A small image classifier, trained from scratch.
Training: muon at rate 0.0076, 4900 steps, held-out accuracy 93%.
Data: trained on retinal OCT scans (Kermany 2017), 98430 training examples.
Rows from block 6 of a small image classifier, named by matrix and row number. Rows with one number belong to one channel. Each number is 128 + 24 x the weight over its row's rms, rounded and kept within 0 to 255. All counts start at 0. Numbers have three digits each. After the name is the row's rms in percent of the matrix's.
After each channel's rows are labels from the 100 images, of 14848, where the channel reaches its highest value: "peak at" is the part of the image that holds the peak. Only what is clearly more common there than usual is listed. The data: retinal OCT scans (Kermany 2017).
# convs0: first 3x3 conv (model.blocks.6.convs.0.weight, 128x128x3x3, each kernel summed), inputs 0-127
# convs1: second 3x3 conv (model.blocks.6.convs.1.weight, 128x128x3x3, transposed, each kernel summed), outputs 0-127

convs0.115 094:141138082122089134138099128136129134084159132140132137130107137143094160146153114101148117116135137130129129109130139115149110103103136114142133136097182107127137121089101146163097104153128114126128088126125108090131118133126152121101163118110166148131185108102132127157111107159155129150120102139159074139086122082143111153172109047108147124143150129163153175155122086161140094121139
convs1.115 105:141086147106089140135149091155085149123155135107153159139086126133117130157128106145091100160127168156089083157146142133118123114131154131097076130183092105069104130079160159140105128143124115134130151150148128119171115121099137100125116096115124117128129144087160123125138131069086140108123146168129149141118124114121128142112151130114149114161119107143135169164164133108151101145121
peak at: centre

convs0.108 095:152127121129136158182111132170098116134167134136138120101118129104131123151153121166135113141140132153129124128142113096145143190126167073129144164099141139136139174131126168192123174136126130109140150132153125113174114134175102138129100131129156130122152142107113139069109134062148128092112126140150117123105120115110120117151122096139119168120144149165111122140129133151158139077182
convs1.108 102:156091160100146160140108143164179131114108155129110150130130118129133151137110147166136162112123139114153121125108141130118144158177137095115101108123170136176172134123130165149117118110132147121149150121139126183166139124171112152158111153137125137139113120144122112135160119117122147108093148161100138134107136152133123169117125163116139132155169098124114184149156209109175099117093
peak at: centre

convs0.100 104:140134111156112134114160072135120119104135110127106136124138149148091162140128135136152114051137097087184137125119156124128120116109169151162137070131135135117142131116103097101102103101145094144103124129100118129140099094130126097120106108126147130101108152127095152091114114097143105145148142144159105131090147081100127132101130095117141163135148125145077106118058110120125132124084
convs1.100 090:084095102124114122103110125144086131167123158107132119121171165129140108117139154140154149060161137100070108111152079139118085161144171127147126107130110160125164091132157116098081150118133142151044129116143148121142165152111156115142129116121140150143136098088140138125145128108109142137136138138124129128134122163108078158108133141107163147152135145148130101133112116096138112136142
peak at: bottom right; middle right

convs0.50 096:173111165096138125091128124112107098132110143114099128125172115104139076095108141162139131092107155178110130086126167153132174101140124117135094109103080115092097137129127092171133106115178161132133091187160135098124121136131155140117122127123161120134108119144136093146141123130138113137112143082128098144115123095111133145146136081096114135156113117127132119163078097100131114140111
convs1.50 101:073105099139120087134118094093117154176139110170147142147160166137141095090069133151112148149129127147162134092146096115118131117159155102140124178098146100138128127089127129134128130165105104154138140127150125128141171145119101142136136123109097115131128121099145138123113146107118154112109063112140149144177125171156095120117140095135157115135140099152105183159121133116097153114154
peak at: bottom centre

convs0.86 110:152149132149124108139167155135135121083095106144167135094155147105118092136135108150127126154136107097131149151114129125137117199165125133127136108163143192090168104137145120113157147125136139149172109182134097127183095128157119112149181131129093139116165118135092137124117087120115149102099146124164142147128115107119106128176121125150124103125118131092172129120079131110135128146131
convs1.86 103:132122167118137161128121135176134181146153133118113164116121127121145138131181168116122119122091143133120179129111132122123149148113097088134127117116116103125093118082110139152114116152141116127116133132131065097161111145125104108115128175158114133126135116156125149137119135078175122149150230127101094105096122138172110098162120132152157133129117108139130161091113125115121108132119
peak at: middle right

convs0.106 097:089115108154098126151131150082105136134104124089143141127187149098089138123103133121134111066122138108146093095126145122144128152121121103121100126106100116099151151147159106094153121123146182127133120128132098106109145159079100129083099113117096106130146149090084101109122125129145114156130086109118119133105145060111121122131097124141129121144160143065131133150139114127134089095107
convs1.106 097:140116102150104127154119146151080115126161118141164129173123128133127094161124084076104146150082132127148134100107149150138115132159170164113102138103132168123151120128135113110102187130145125155119144138131158142115152147159109150143124098184099127124141127064179105140151146109138149141126151111098106112167150103088101156109142098144105111133132129136117114150126121136162187146113
peak at: top right

convs0.127 102:164125105102154077136136155088138111106099123104133106132141131139130198120115116072133144135089136090120135153118103088100163113108160139131141122125163110117102110104115101133099133141153125160086124133135091139107152109108123129120129142112137107147122177155094078140121118110173145162092087121128103099107092089144135116091149138109135116085127159111120131145169126096108163146145
convs1.127 093:111153127157147072171135104165140127163128114115145120117118110166127152137136137113115108123129166120098112117120121073115116144105113149108125118117152164106106124144121122140151112111112115141128090112167098131104159112153184105151108112142106156144144110141164170145129138095141115116102136155141124141170152116092101177101144128184130076077133102167168146146119151125132083092135
peak at: middle right

convs0.59 100:168130176097123121146134107187137174159107168149124129116163135159134135150145140162139081111117165155180136083106171118150137166154112122114096160114148146137159155148116151138137136110098130139145116142103127135143123085121161121151119175177121150126125159096136171130122140115117149142118125128104087158156129181084148122130123112130138139139148141135088091118125138097121165126115
convs1.59 101:123101128066132103136119143156130129131110083117146162105161151127108111117159149159143094108143124127112175116156143122128127130103122134105142127201153064145164129092091130111123144115105130124141113121131121152132098093073160138068134149107159138152119162134160155124130123138105128105121141149129140140166169120124121081150124133118131103144147076166137183096118152142132131125142
peak at: centre; top centre

convs0.43 098:164137165143113155137153109169107129171129081135122125126130204180161128134128148108176180089150120149099134124128162148167081168149143111155128163133133142109127113121107142094091148143119141102130113164115123138124129136134146125113118152167116100091117144133102157144094125136096164111129149174119149131124118140109120096149144100152145140138135174146108166140124105121162136090141
convs1.43 104:085129147069099191157092084163156101131090126140138108141158126143121119111136127100118105112139128113129120152099150153096066138154121144123106131114141172147147087115122119147096139115127132101165075109151063131129123143106119124117083141131116115133149142098105082153115154142132128136144131160137149123121075124134085116149124117114117119133120065112104140124126152122134116141168
peak at: centre

convs0.67 094:126148102137202142125141100127115123134099093097110101137143115116176094112105073126113149172107130122116152106083127153140137132129133149134108117148105099125116119139117092084117093133149124127134151135078156120129104120116116131169097159089123140130106094157120110101080164140097126106129126106153110131140106107156139164146105062132096113119136081115100119085113097136151118099142
convs1.67 097:191124162101136116095129106088085115126160130147158130140166144149138090127083107177133129117166093094134139131132107135163145113138114134172142123101122141107126087164165134104135139158073146118135127124118116112107099135129138150116087140118169158100155124133128135108087142152110110085121099160103100120104129119098145130123085148137121156095085150151071144157124108116120129140129
peak at: top right

convs0.48 103:141136169108125137140130143210173165138107136090114125167134088126147101133153187155139106132125151137127126135125173141130125130167114116088115170100134093187121139126134149121121159141135165126088167102124122103128147086153117110125127162118131137097083146132134142138141099139119147123135145133137135165134121128126145141152168184126155146091122130171102145149154099129170116155136
convs1.48 103:100125121147100133181096136177122175109086096146123142138142107138110150100155137128096091120162094121095141129137135152120124132167113119101134163155151131169172130114133112085135120128173128137159131114160094149143133128124084144110122152142154099098102172141121148134124112126148094110155130158154135143120160124137113129182177154122116093159137081153139155122118187113155133113114
peak at: centre

convs0.78 105:166094127109123121109183144152140133154115089131113151108153129110133170145129113166164125149098139183084115139100127121113077119076068126143123103123125109126121114121129173097157091136117167117114135100108111092158136146095082101135096129168155081167135126134135152112159133113094144111146127089160109129144110093103097144145138152140147118137115106149139111106144118122123109117155
convs1.78 105:121143164084109094115103157130152111156144114129137118120168100139128105090111156123172094109157164083172163101131115106144126153159106101135177127136094107128140113100158113122141121109129105098114135158141133141173124112093118188137167110107118108111125145129152118140125117132116188143088081098100138136174078148118096099137135123151141094129130133134136097138137102100122147118107
peak at: bottom right

convs0.84 103:166098143107124088159108133110140120126148119132136161150129090073138171153105144102092099118137104095127132166123105111086142141122132114108105103104138104157119100160151082127157111152104129160107115152089125140154088125083160141162152129117103124152137087142116143112121110132085111097106185153128143077115123126120108147117152149067077102130134115125112142139132124101110149118119
convs1.84 091:114156123184123144127127135066133132089168109146146113125116150099136116107149119125134134105116093118116109170128133146160145110147147138101170113100133143099130169171091119056134129115108119122147129124140133164121132139086120102128088140126151100153129106100115141128160128161111112142123160127077139118122092102103183127106100162120135148130126099063140141104118164127109076127108
peak at: top left