config = dict(
    arch='resnet',
    horizontal_flip=True,
    channel_attention='eca',
    lr_schedule='cosine',
)
Rows from block 4 of a small image classifier, named by matrix and row number. Rows with one number belong to one channel. Each number is 128 + 24 x the weight over its row's rms, rounded and kept within 0 to 255. All counts start at 0. Numbers have three digits each.
After each channel's rows are labels from the 100 images, of 14848, where the channel reaches its highest value: "responds to" is what is common among them. Only what is clearly more common there than usual is listed. The data: retinal OCT scans (Kermany 2017). In brackets: how many of the 100.
# convs0: first 3x3 conv (model.blocks.4.convs.0.weight, 128x128x3x3, each kernel summed), inputs 64-127
# convs1: second 3x3 conv (model.blocks.4.convs.1.weight, 128x128x3x3, transposed, each kernel summed), outputs 64-127

convs0.80:133172127129138122069115170112090149098154143130134131100112112119106103132117129102098139164155100102134165116087112147141143127138118125096145144094162073107131118146088112112104117135102133
convs1.80:085118112131150145078140119128163135085118116124124083180102142108131139102091130112114127165136110149155148102142134127166096139119162112158132094104100136138142087130113092138116112118132144
responds to: finding: diabetic macular edema (50)

convs0.99:121122182126138145122152153145134139091122111173129153138147074144116083146144102121159107120109131139097082136058133098118129124137156146120141120105132098132137152087143141139134143114095101
convs1.99:112109162112161140117076085166151087139167135141129136113120151098116121152109116124128083122080129130088129138148141129105126156120130103164148123112123141116122080134172137165128141114114155
responds to: finding: diabetic macular edema (58)

convs0.105:109141150097095123131080110111124134099135147107129141147127113100138085089109126115094148163155133118127147125120110118121091109118089144115109106106109136096153119115116156148128143092130112
convs1.105:098123082132142144124151121117100119149106104192156140118131154095131143142147140109104087128091109152163168117130155102133094139159135158152143129065122106133132151156127115131116164140154102
responds to: finding: normal (91)

convs0.49:142129154109127104091109114141116117138117127114110135167095149143136101137100131154106103107130124114105095116127159117072134164127138156107135099093107133154097102146140116111136083138154127
convs1.49:108138122106118122110135122111134125096106161099106114125147146166152099110143151142129132154111182103126163131113103134141115168137133085171085108127139087146099112176155188139162151116150104
responds to: finding: choroidal neovascularization (60)

convs0.112:103095130125127135128091126136127133148109185117145130154127126134092129137134164139143137108098174101116130124149121134118113130118123128119133156095147069135110088108126187104103156112111136
convs1.112:155110154130105123104117128129156091156170157131107112129117107118096106160144136163151140138147199075130102129131114108189163152137156152154133131171144141096127096147130145122160094138086132
responds to: finding: choroidal neovascularization (91)

convs0.83:120091088091116124150128108119152141165111099182125137121075182126133093113144140121151130141118128138128154127108113129112148146148131130108085150142116092131076121145144098153178152101086132
convs1.83:115114125088134089169111116160136130107119133099157117120118105156103154081153102139139152092115171155111112141091099109115132127163096144142126168092122144139111146174133199153127148144159098
responds to: finding: drusen (52)

convs0.59:094115156137122150148159115107096100115148143124147115155146112119073134118106141076101120121129126072122138148155133124135142129140086149144091180183116163127102119122116118117136121094098103
convs1.59:120112117099114138119139136113108141109159155097159109106140152113120170104103105171148120148127083124098101100102165156193126132122105100181117174172152204130128120133160094119168121103099113
responds to: finding: choroidal neovascularization (99)

convs0.102:121124123103128176098109105148140157129091127114122116151106117176117112119119201092134130118123145065116154142118081143083107132121181166125129131121140109101152128091098118125124104109156122
convs1.102:127118118130149130115077111137127107119132147101139117136124129120084174100143157130097132122165134097128168109151101138133104096134166147097135096150144116160139100098113089130122124051161127
responds to: finding: choroidal neovascularization (63); finding: diabetic macular edema (33)

convs0.74:122122122146123087166119152140139136114114084150100130145103143142098123135164131135121123170101104140119130083115102152104154110119140129143170100090107157095152069140117104120136119116117074
convs1.74:161105103127101127125081145116131122159141149152134133150127150157188186098130129129155143165138119112134147112087102153158133170113120154111104104122104136129158106091116126177158097103115108
responds to: finding: drusen (27)

convs0.120:084122145096136106156100124135126082198088128115147172115113113109101153159113135151108116132126134158125175125128143144124144081122116135119144141143087138132145122104102157160137102107107142
convs1.120:097103155107124111179098097129148112107144171115115116101093123121131154132176118120108129136134143120134155134136140119142093107136193131127150146096154117124180122142169146151149158115132116
responds to: finding: diabetic macular edema (28)

convs0.16:111128097146107146127129099095155127136111122122086156109130116106131124107073105126121134105129118118155074190156125148083102157146126107127119159154157116130155127130134139112108118102132132
convs1.16:081164105104122179152117126134144149154101115144155113149111163131166143179101129173108111123141181110084163121129132114118133114124118154090104091118060099114119114104130149114140138146128135
responds to: finding: drusen (38)

convs0.13:109165147137131103128166157115114183102123130142168101111190130100123158150132117147138110104128130127130147147135135148112131112129109164110139123123093123101096113150137113073108094163138105
convs1.13:125104107120113140135112117098096131068159122133127160108121131139112124101151083123129158104116131135120108134112127156105130108065128087129149123105150094123109109126125142149098094120126102
responds to: finding: diabetic macular edema (32)

convs0.84:139128102135091163102130118133150126100135120144101110108079133125141150086095150145104100145108078138118138144114091110119078107141134133151097159102102095138099115114107107078144148148177166
convs1.84:117125127158163097120122112156107097137104093110137108086087128117135150184153091097129111154143110126119154126150126138099121120127154134137134155110128180153095176146099173141162148168142090
responds to: finding: diabetic macular edema (59)

convs0.71:117143156047114123105109114132130089141095084139145142107116191112104128133147146121119104144148136161128150116136109145144124143125143134158184118129129112126131129084122086165106146096161123
convs1.71:133118145112089124127117122152126145105103156099138119132142138107127192121129156146154154107124129116161121156156116147143126155140115108125121140109121125124139137128137156195136155139125141
responds to: finding: drusen (56)

convs0.22:095127109128152136143126122141157118126103102135137130149142145170130190126171098113171128125122120144090094114136103106141112069142111165123133118120143159123128132147144131140129124173178098
convs1.22:111123110140152115095110104113104084057116123132116133156134148116121162150182129134149114130112076102119080100123135097096106101113140148141157157106141095115135124167108122152130111196123110
responds to: finding: diabetic macular edema (62)

convs0.1:131124127085115118153138146104142122134146110123117129083087120147084104070094150130164102097121167078137154113123138114117117134145112099113145093131150113136122137110137107128131144118129113
convs1.1:111133099121120130176132130127091122127144125136098168161145141127123154121126090117090150102082159133108100130103116093079137120124069127183170152113151161152142136135119164124160108091161111
responds to: finding: drusen (29); finding: diabetic macular edema (28)

convs0.30:109147128158151173169078085091116155132146133102124110112128143118126111096094138163085114136152094131112120079122098153135126133088120146140145108185139103131139097169131119140129129093106123
convs1.30:120151137103113129159140069075143136129129137129121107134096126132112112167136140142116118094085136135120139107088096113115153115147080125137127163115147082130139121128098129108178138149163093
responds to: finding: drusen (47)

convs0.126:164128108146129102110128139148137143122126148155137121107109111156098150161153140126149125068137134156099144114154099109111137166068132144165142144174144125079078120135156118174133117128119113
convs1.126:104126155068133117109152121094159103136138081132139134138105133109178113141108117125134101079128121114148110101148128155150141116168142121100130142091138131133126117136102145110109166097136146
responds to: finding: drusen (45)

convs0.27:154145123100098103104144135088132161125112147123120107096066176116129114124123087085123158111096108170132140114090118125124120109150145138157152133113112138079099172142103159143120100132105103
convs1.27:138089115106132122182128144077111098153137115107140122152129137111175191137134126146116102122115136162126149103118132141141157078157086099150122129138107161086161123153140202127165140155127156
responds to: finding: drusen (62)

convs0.91:129132079148115158120077119124142097118124142150134131098137095113146137095086132099112154126146109091127139131150168133095095136111099177155073120128140135157138122171088145150169121166155138
convs1.91:134125119104103148119084111136117119151148126120097129107117138154114120135118091123109136107151150133128158150118110154147138142151120139166112069097102097122122137146055160178115134073146120
responds to: finding: choroidal neovascularization (61)

convs0.52:143142094117149122115113099119134160128114126092085139109168136066138159166143169092118122146143118112129147139109083125114153109084115114102123149152171074097074088135102093136166147126152121
convs1.52:112127129092116151147093128131126119136083115097090149134124143137163136186166144089101110137082127106142154130119122131169116141113122159120120142109143097147113139105129223149141136081145147
responds to: finding: drusen (37)

convs0.103:131117113118161127172118092118142106158108144153106160131144135124154082090115143124134131171116108113121105111169102143133090133111175141103107147121136095129082141136105150133147180071118119
convs1.103:145109129118151112125121082134106107151099120118163136101124085112138103164147128148099142106106116125147147144131136125101172108156150125140121126096113055135142084114112089116153189127151067
responds to: finding: normal (82)

convs0.88:103115151150146176119084104091121130144102119104097127137096107109117120132055126147082111111123111080128125101120108120108097130129115118133124099149157171118098108113139161060141118120094145
convs1.88:154119071135152130101120101146068137116176121100155108116117115142100161142102141120112161165152141119099127146155150140155140140151112065151121146133094158143119138116161105120164082142102122
responds to: finding: choroidal neovascularization (79)

convs0.122:149130093146142151150097121081110129160105135145073135117073108134170095130133115164096134140090100124132129108143187111130094166119116120119084158116085135095146091116110127136126169124112153
convs1.122:111144092096090197167128151119134108217116128113150153158075123135109117119096130118150155130135155141106140127108161127134135150117149116106140139161100130137137134100101112188122135106153152
responds to: finding: drusen (58)

convs0.86:076175154075160134108107177087129148111150137109123109162161108158098137098102134102114118135151144112121090133126151166182154108136153097140105085170147135104089134109157108133151106118098137
convs1.86:119112146094128163094132177121144152121134163080099123141147117123135151125162130141170150142167180091136104135079166120138119112155159115091145156141085156092090120140148070101162120137136136
responds to: finding: choroidal neovascularization (61); finding: diabetic macular edema (33)

convs0.68:164145093165111124130105102145165095099117160114138125147107111154132118102132143144111104122119127128188117115171137132109111139078136160110138125146090117052095141085082109137136140104082130
convs1.68:122150124120119129116147153133131127132129105133199138111045128164154138155109156072131111098143103092116158156117124146105082085164156111129092120111096124112123130109123119135163155152146124
responds to: finding: choroidal neovascularization (75)

convs0.26:141157164109133098117088131108127167128167129138133113096136150149133134121117136078094147124081105111152132099116190133158117138107155151128087087134092150113103119144167123128147130145129096
convs1.26:108148179141131165140166144089125142136119164119121134154138115141154157115158125104152137122128123128134094142080176092159123117096095088140183162172167198093141142142152108119130134166108134
responds to: finding: choroidal neovascularization (60); finding: diabetic macular edema (39)

convs0.6:123144127090144084113142194097123097078118130129145118133110146127139147123110098170095119121163127155117117131111097142136168113159133085099136160150096141118089122095126110182138134138139119
convs1.6:128138140137130133110118104096143115159140144123176143136109113106156092104147157126157117114159117145151130119098176126151117106126081101098142130161146156121084166128139166105131108132125147
responds to: finding: choroidal neovascularization (68)