Rows from block 9 of a small image classifier, named by matrix and row number. Rows with one number belong to one channel. Each number is 128 + 24 x the weight over its row's rms, rounded and kept within 0 to 255. All counts start at 0. Numbers have three digits each.
After each channel's rows are labels from the 100 images, of 14848, where the channel reaches its highest value: "top examples" is what is common among them; "patch colour" is the nearest of a few named colours to the mean colour under the peak. Only what is clearly more common there than usual is listed. The data: retinal OCT scans (Kermany 2017).
# convs0: first 3x3 conv (model.blocks.9.convs.0.weight, 256x256x3x3, each kernel summed), inputs 156-207
# convs1: second 3x3 conv (model.blocks.9.convs.1.weight, 256x256x3x3, transposed, each kernel summed), outputs 156-207

convs0.43:140111158148099122133095127089132118146111084153114137144147139106130135107145087109094149179097081161150103145082116114142123131144129098136099157135138134
convs1.43:131106115155105168115179100163063156157129159154107134126145162129085127121164115064072154140064163099094140106131084153150111139154137139135113159152130141
top examples: finding: drusen
patch colour: grey

convs0.136:150125150160078116140149137120123119137100122143141212117158152114154139136141096112092142156119152122161112145130138124077123114154152090141165138163135151
convs1.136:127159100138161128134106129109127103126101112107085129086153129127133121135119092146164098131137121175133124113138092104205131130123152118103133153133098133
top examples: finding: diabetic macular edema
patch colour: grey

convs0.73:128122111154141078160151164155114094125123119130159108142090134133113107099147095153113146187122125141090107138092109088112161123170126110136151133163147116
convs1.73:127151114158111097126157181107152091113145097126133112072176125130167128110130122167111111109097117156130107082103102141080165171161119134115113135171187170
top examples: finding: diabetic macular edema
patch colour: grey

convs0.152:123144170120144129127161099094124126127120152130119097108116129106103138128150163139204113177111133106132140102131131130092117157152130114109170118157131097
convs1.152:119098114140112145141115132121122107151082137143137158128145116126127135108183106131178102123149131132090159165115124124145162124112162130129167122120092125
top examples: finding: diabetic macular edema
patch colour: grey

convs0.204:148110131171116095157142148120150090139108132154174165133086102149139140141130097141144111126147161102158137102119103114096133098168172102121154185166165126
convs1.204:099173089142119153093119142098133124100126134161156091127157131131111159170140135086139149097082097117136118101130119116087149165106111100084146148166134134
top examples: finding: diabetic macular edema
patch colour: grey

convs0.142:089154109170120092138097115163176175106126130120143153114145141100116102141165147133084134160127074112097099121123123118152170113131149107182162150134077097
convs1.142:106124111134116163161158142139150120104156150134103170065141129087136138146070172095158117108116096133146120144127145116104109143138106147097110133116168156
top examples: finding: diabetic macular edema
patch colour: grey

convs0.241:138130133156117142168115114128109158174113112140122091144154155135088141142115123168159130176089120136097143163099129147108145126088173146130162153156155109
convs1.241:096165140122104129110128115100161151194128114127125108152189096104119155123122120125140125144132116121103115119133117103162080157115123130140099156161099131
top examples: finding: diabetic macular edema
patch colour: grey

convs0.161:113104136128141129124167135107112083115111141117114171091149111160142146142137117151144146104158159109136073154075098136145133133147156155129144123139121104
convs1.161:102155038142128122151106126121128150150111132139153151105138123144122160122122224151125105130087122142140095143132136133106100122156142164143103098144139141
top examples: finding: diabetic macular edema
patch colour: grey

convs0.151:122114067107132124120111139119139122136148145139169147146147100119108163163118153114132178124133082100127112130142123153124099099114152150092155169183142175
convs1.151:148135127090128138101136135122178108131104116113140142124125124147155151126120095122136152118108113125159100123149118130151066127126140133155142142156130134
top examples: finding: diabetic macular edema
patch colour: grey

convs0.251:124076117140115161159146180139136088122123093176152109152175157113084150160116135165147120162097137155135132122067162150139122160153113133134119091150125179
convs1.251:138137154131118139137138167132165146106157111150141124140123181112151117138135136117174167166147113140136162129099086132135099175118123101122144163089148141
top examples: finding: drusen
patch colour: grey

convs0.153:163058100104098123089087098139128125166121116119082110158122142095114123135123180138174119130108111134129086081112110150103155100128141146149133118127115130
convs1.153:116117124128131116093138071120151129127138131147079146112122084135093086116109142147170138176088155095114106083138138097106151139127133167155136095127144117
top examples: finding: diabetic macular edema
patch colour: grey

convs0.64:091141103122107107115115167110127156133149135131103134124097167109144127123139141173154130077164110130135134156083121156115143118132075160162129102107140104
convs1.64:129142158109131143085144149126098173096139149135089172092086118134132140160128157163091120128106134116118154152137140091100174087160098087146177159114119134
top examples: finding: normal
patch colour: grey

convs0.229:145152141104141157129165127096083113137107148144110190128094133111140108122128166161142126164139147132112146133125117114120121144142112132149161096158128107
convs1.229:088116156098146127120139144143143091106148135152123130092103123111107131163097154092107152091112143125113098104082171126143153097143133208112170118125159173
top examples: finding: diabetic macular edema
patch colour: grey

convs0.94:148135159138168138143144129127146154110138104110116132158131103152109071091148148132118191092101134136144117126139122126114130118128142132127127199194138162
convs1.94:099165128128108106151132128097156140123152138087124125130156129161092116132091133091136131129123090125129113198154127105138138130103107109094161135120099113
top examples: finding: diabetic macular edema
patch colour: grey

convs0.72:102135150122110158103131092153143147114151101137103138114125125145134138166101085125119102081146168098118095110147148112108146124142130029108173121154137174
convs1.72:145091110140123111138153102074119100169082133129101140114114151128134204111129148125090099100152133159090133140108118180153135156109129118077100105204076114
top examples: finding: choroidal neovascularization
patch colour: grey

convs0.55:141083165098155150168137109135119156101122111136108159133139132159114128142162090110206140122077145129101150143115137171124089137111106145120124139063125151
convs1.55:152098100086086148124110103113125106168132117116116113105108131113138136145094148085111176129094128172146117112064069116120108093126151161124146110142100150
top examples: finding: drusen
patch colour: grey

convs0.132:152111144164145107113118147124133124090154149116125136129131165132112089153094138132173107157096100126143159135134095100187112152136152115111191066134136145
convs1.132:098120120132113130128123109157106116106110083136090146141163082105151115152125132157142104103181159127108091117155143111129097162090140126100150073140156145
top examples: finding: diabetic macular edema
patch colour: grey

convs0.107:155151112140149139183153111115123106126087153127114122144115135120084114161134163107141132132150152096133111133106170151112151172126137138134174142125127161
convs1.107:150135128151123109134137126150126145101116110145130137123093108129110156108134113152145088170117104127148120105149168135135160109141085121154117083099160106
top examples: finding: normal
patch colour: grey

convs0.24:139077138115136174144098137151141150119143151196135132146147178205146144147132150151131145108102167150098105113139149123109117075111120111126110113116092116
convs1.24:155137115180113132090093123106100122138116132132128097144111167171137132152131154153143096111141106096137155087130144133137132169127106140119146115156149127
top examples: finding: choroidal neovascularization
patch colour: grey

convs0.175:140128108164137117109112117123131162101133105098130134159115117131111120103150113092097119113132121112066143086151068127136188155140109160135135132122139141
convs1.175:106123137126132155124124117178119143121130237121101144131118139116156146120091136160151156140157154143150113111129084140105105144100123114110097154113152135
top examples: finding: drusen
patch colour: grey

convs0.6:127114190105092088122133153132154158121123058122102103142152117117094105157102130120142137140104124109157098104094119146115141135119136144110127144137131145
convs1.6:104152140133115109140145135116121126161121067088108125175107083113147108099096157141162093131136123096112118141126141122156122140108187144103164095152111170
top examples: finding: diabetic macular edema
patch colour: grey

convs0.250:098114127123122122122120141152122132126138153147126142174126096149141136134112116134112080123098113100172111113160134132085134127078135127107148145097137122
convs1.250:127148124143147093149100125113139108161092109170128121114158120128142169094129124110145099138135129143150138128113105126114112093159089137126129090141105147
top examples: finding: choroidal neovascularization
patch colour: grey

convs0.220:113132132120115161059146122175126147150101097115106151113117153133140106141114140155158141133114136140071090147099100110108129110127107142093187141172115139
convs1.220:110089084113127123109111103142167110186134124135134155080137097135154102158129133096157090113134130145126116146116179181135130132107157122127146119164082120
top examples: finding: diabetic macular edema
patch colour: grey

convs0.117:148127146142113133139162140116147123093090101135119116106146136164101150105197100156122100134094107130150155127102125130138117125150133148134131135158151175
convs1.117:137148144108132143144133131158118172107093153100070127159142123092123156136136120156112113105134118141121121098125130147072152125146135168162128073148087177
top examples: finding: choroidal neovascularization
patch colour: grey

convs0.110:096143100099136147111113123161133174102128125140135100135115092126069095144110130143143106149156144138125122154160102136146147153136112136135147147174148085
convs1.110:095101110095121148156097128121109098145112132120063122123151114128125138105116154120146135127077076129117133104084124123127145135148138108133147132150099142
top examples: finding: diabetic macular edema
patch colour: grey

convs0.38:132126114083123118090112128159115131160097104114089141132108081130110109141135149150105115122129108123123096110101157110121134144109103147144173151166134128
convs1.38:155108131128072114145109117119114153178100130109129112128150095142109084162116169114151141144142120129101114146095167134160113133101139147134125128116108116
top examples: finding: diabetic macular edema
patch colour: grey

convs0.86:101065125180135164157117119166157093105121120101121152141105138169106145134144139113134143094141120148145178108119093136172088129093097161131091134157116114
convs1.86:126160172139121137163110145155138154172091133123105166141109122125104164142133126144099145129129111173155155123124128140109132137126124165156167126150132119
top examples: finding: choroidal neovascularization
patch colour: grey

convs0.176:107160136077127133130117131111138113164155118123133122170116133108147146128119136112090101106130138102162129121094120090085130139170165086154190089175126088
convs1.176:126111127116163125110123086109098090163109161109112142076131078141133154103160147086211091134159133136119135178143136103123125118118146185142120106176130148
top examples: finding: diabetic macular edema
patch colour: grey

convs0.205:118125184132137124147111142146113156124154130113087104145154171124168130156125110138063133148111136150110116121128142146111090128119155133106137174133096105
convs1.205:152107122112167129140109149177077124164176144129106151159121160128127128128110110100140174166130148149141144149156102136137151145090129103159111130131135162
top examples: finding: drusen
patch colour: grey

convs0.121:152146111080194070093142124127108119091152107111114145098151108090137134170133109132153116115119099108137139122118133132134121117149088095089108165151117090
convs1.121:113151127125153140082096103123099166169101117145143133145139202155160147123125125133138101148136123115071104121158153138132098155088109126139123168159124141
top examples: finding: diabetic macular edema
patch colour: grey

convs0.9:126112100106091140122086114130145116142114083134130169131133117130125089135098113144152121113104117115101109104162170100162147143169141106095185125161128076
convs1.9:143142120147163111138147143105126109118068115091112146084150124146156143139075134140122128163103117156115129167119122124123102145130150107171143097157125158
top examples: finding: diabetic macular edema
patch colour: grey

convs0.69:106126079108117153143123122112147148171158161110136103120126139125127136145128126197159124130145092127173119182105097140126132141115144131103170130129110092
convs1.69:136139123163138142147087137123155135141134148159109170127095093164100137131120120145151123096117106145111105110073120113113110128149112138136153146138122167
top examples: finding: diabetic macular edema
patch colour: grey

convs0.247:130111099112133163152134142141126130138125157120128128150135149118134128132120144114145158138165177117129103173127142143138121129112142121119141109121134121
convs1.247:142134132168140112133118150141129123111122126126137131168121137107143108140109131112144097159111149139173089124096150174155107139155097141105084098164154121
top examples: finding: diabetic macular edema
patch colour: grey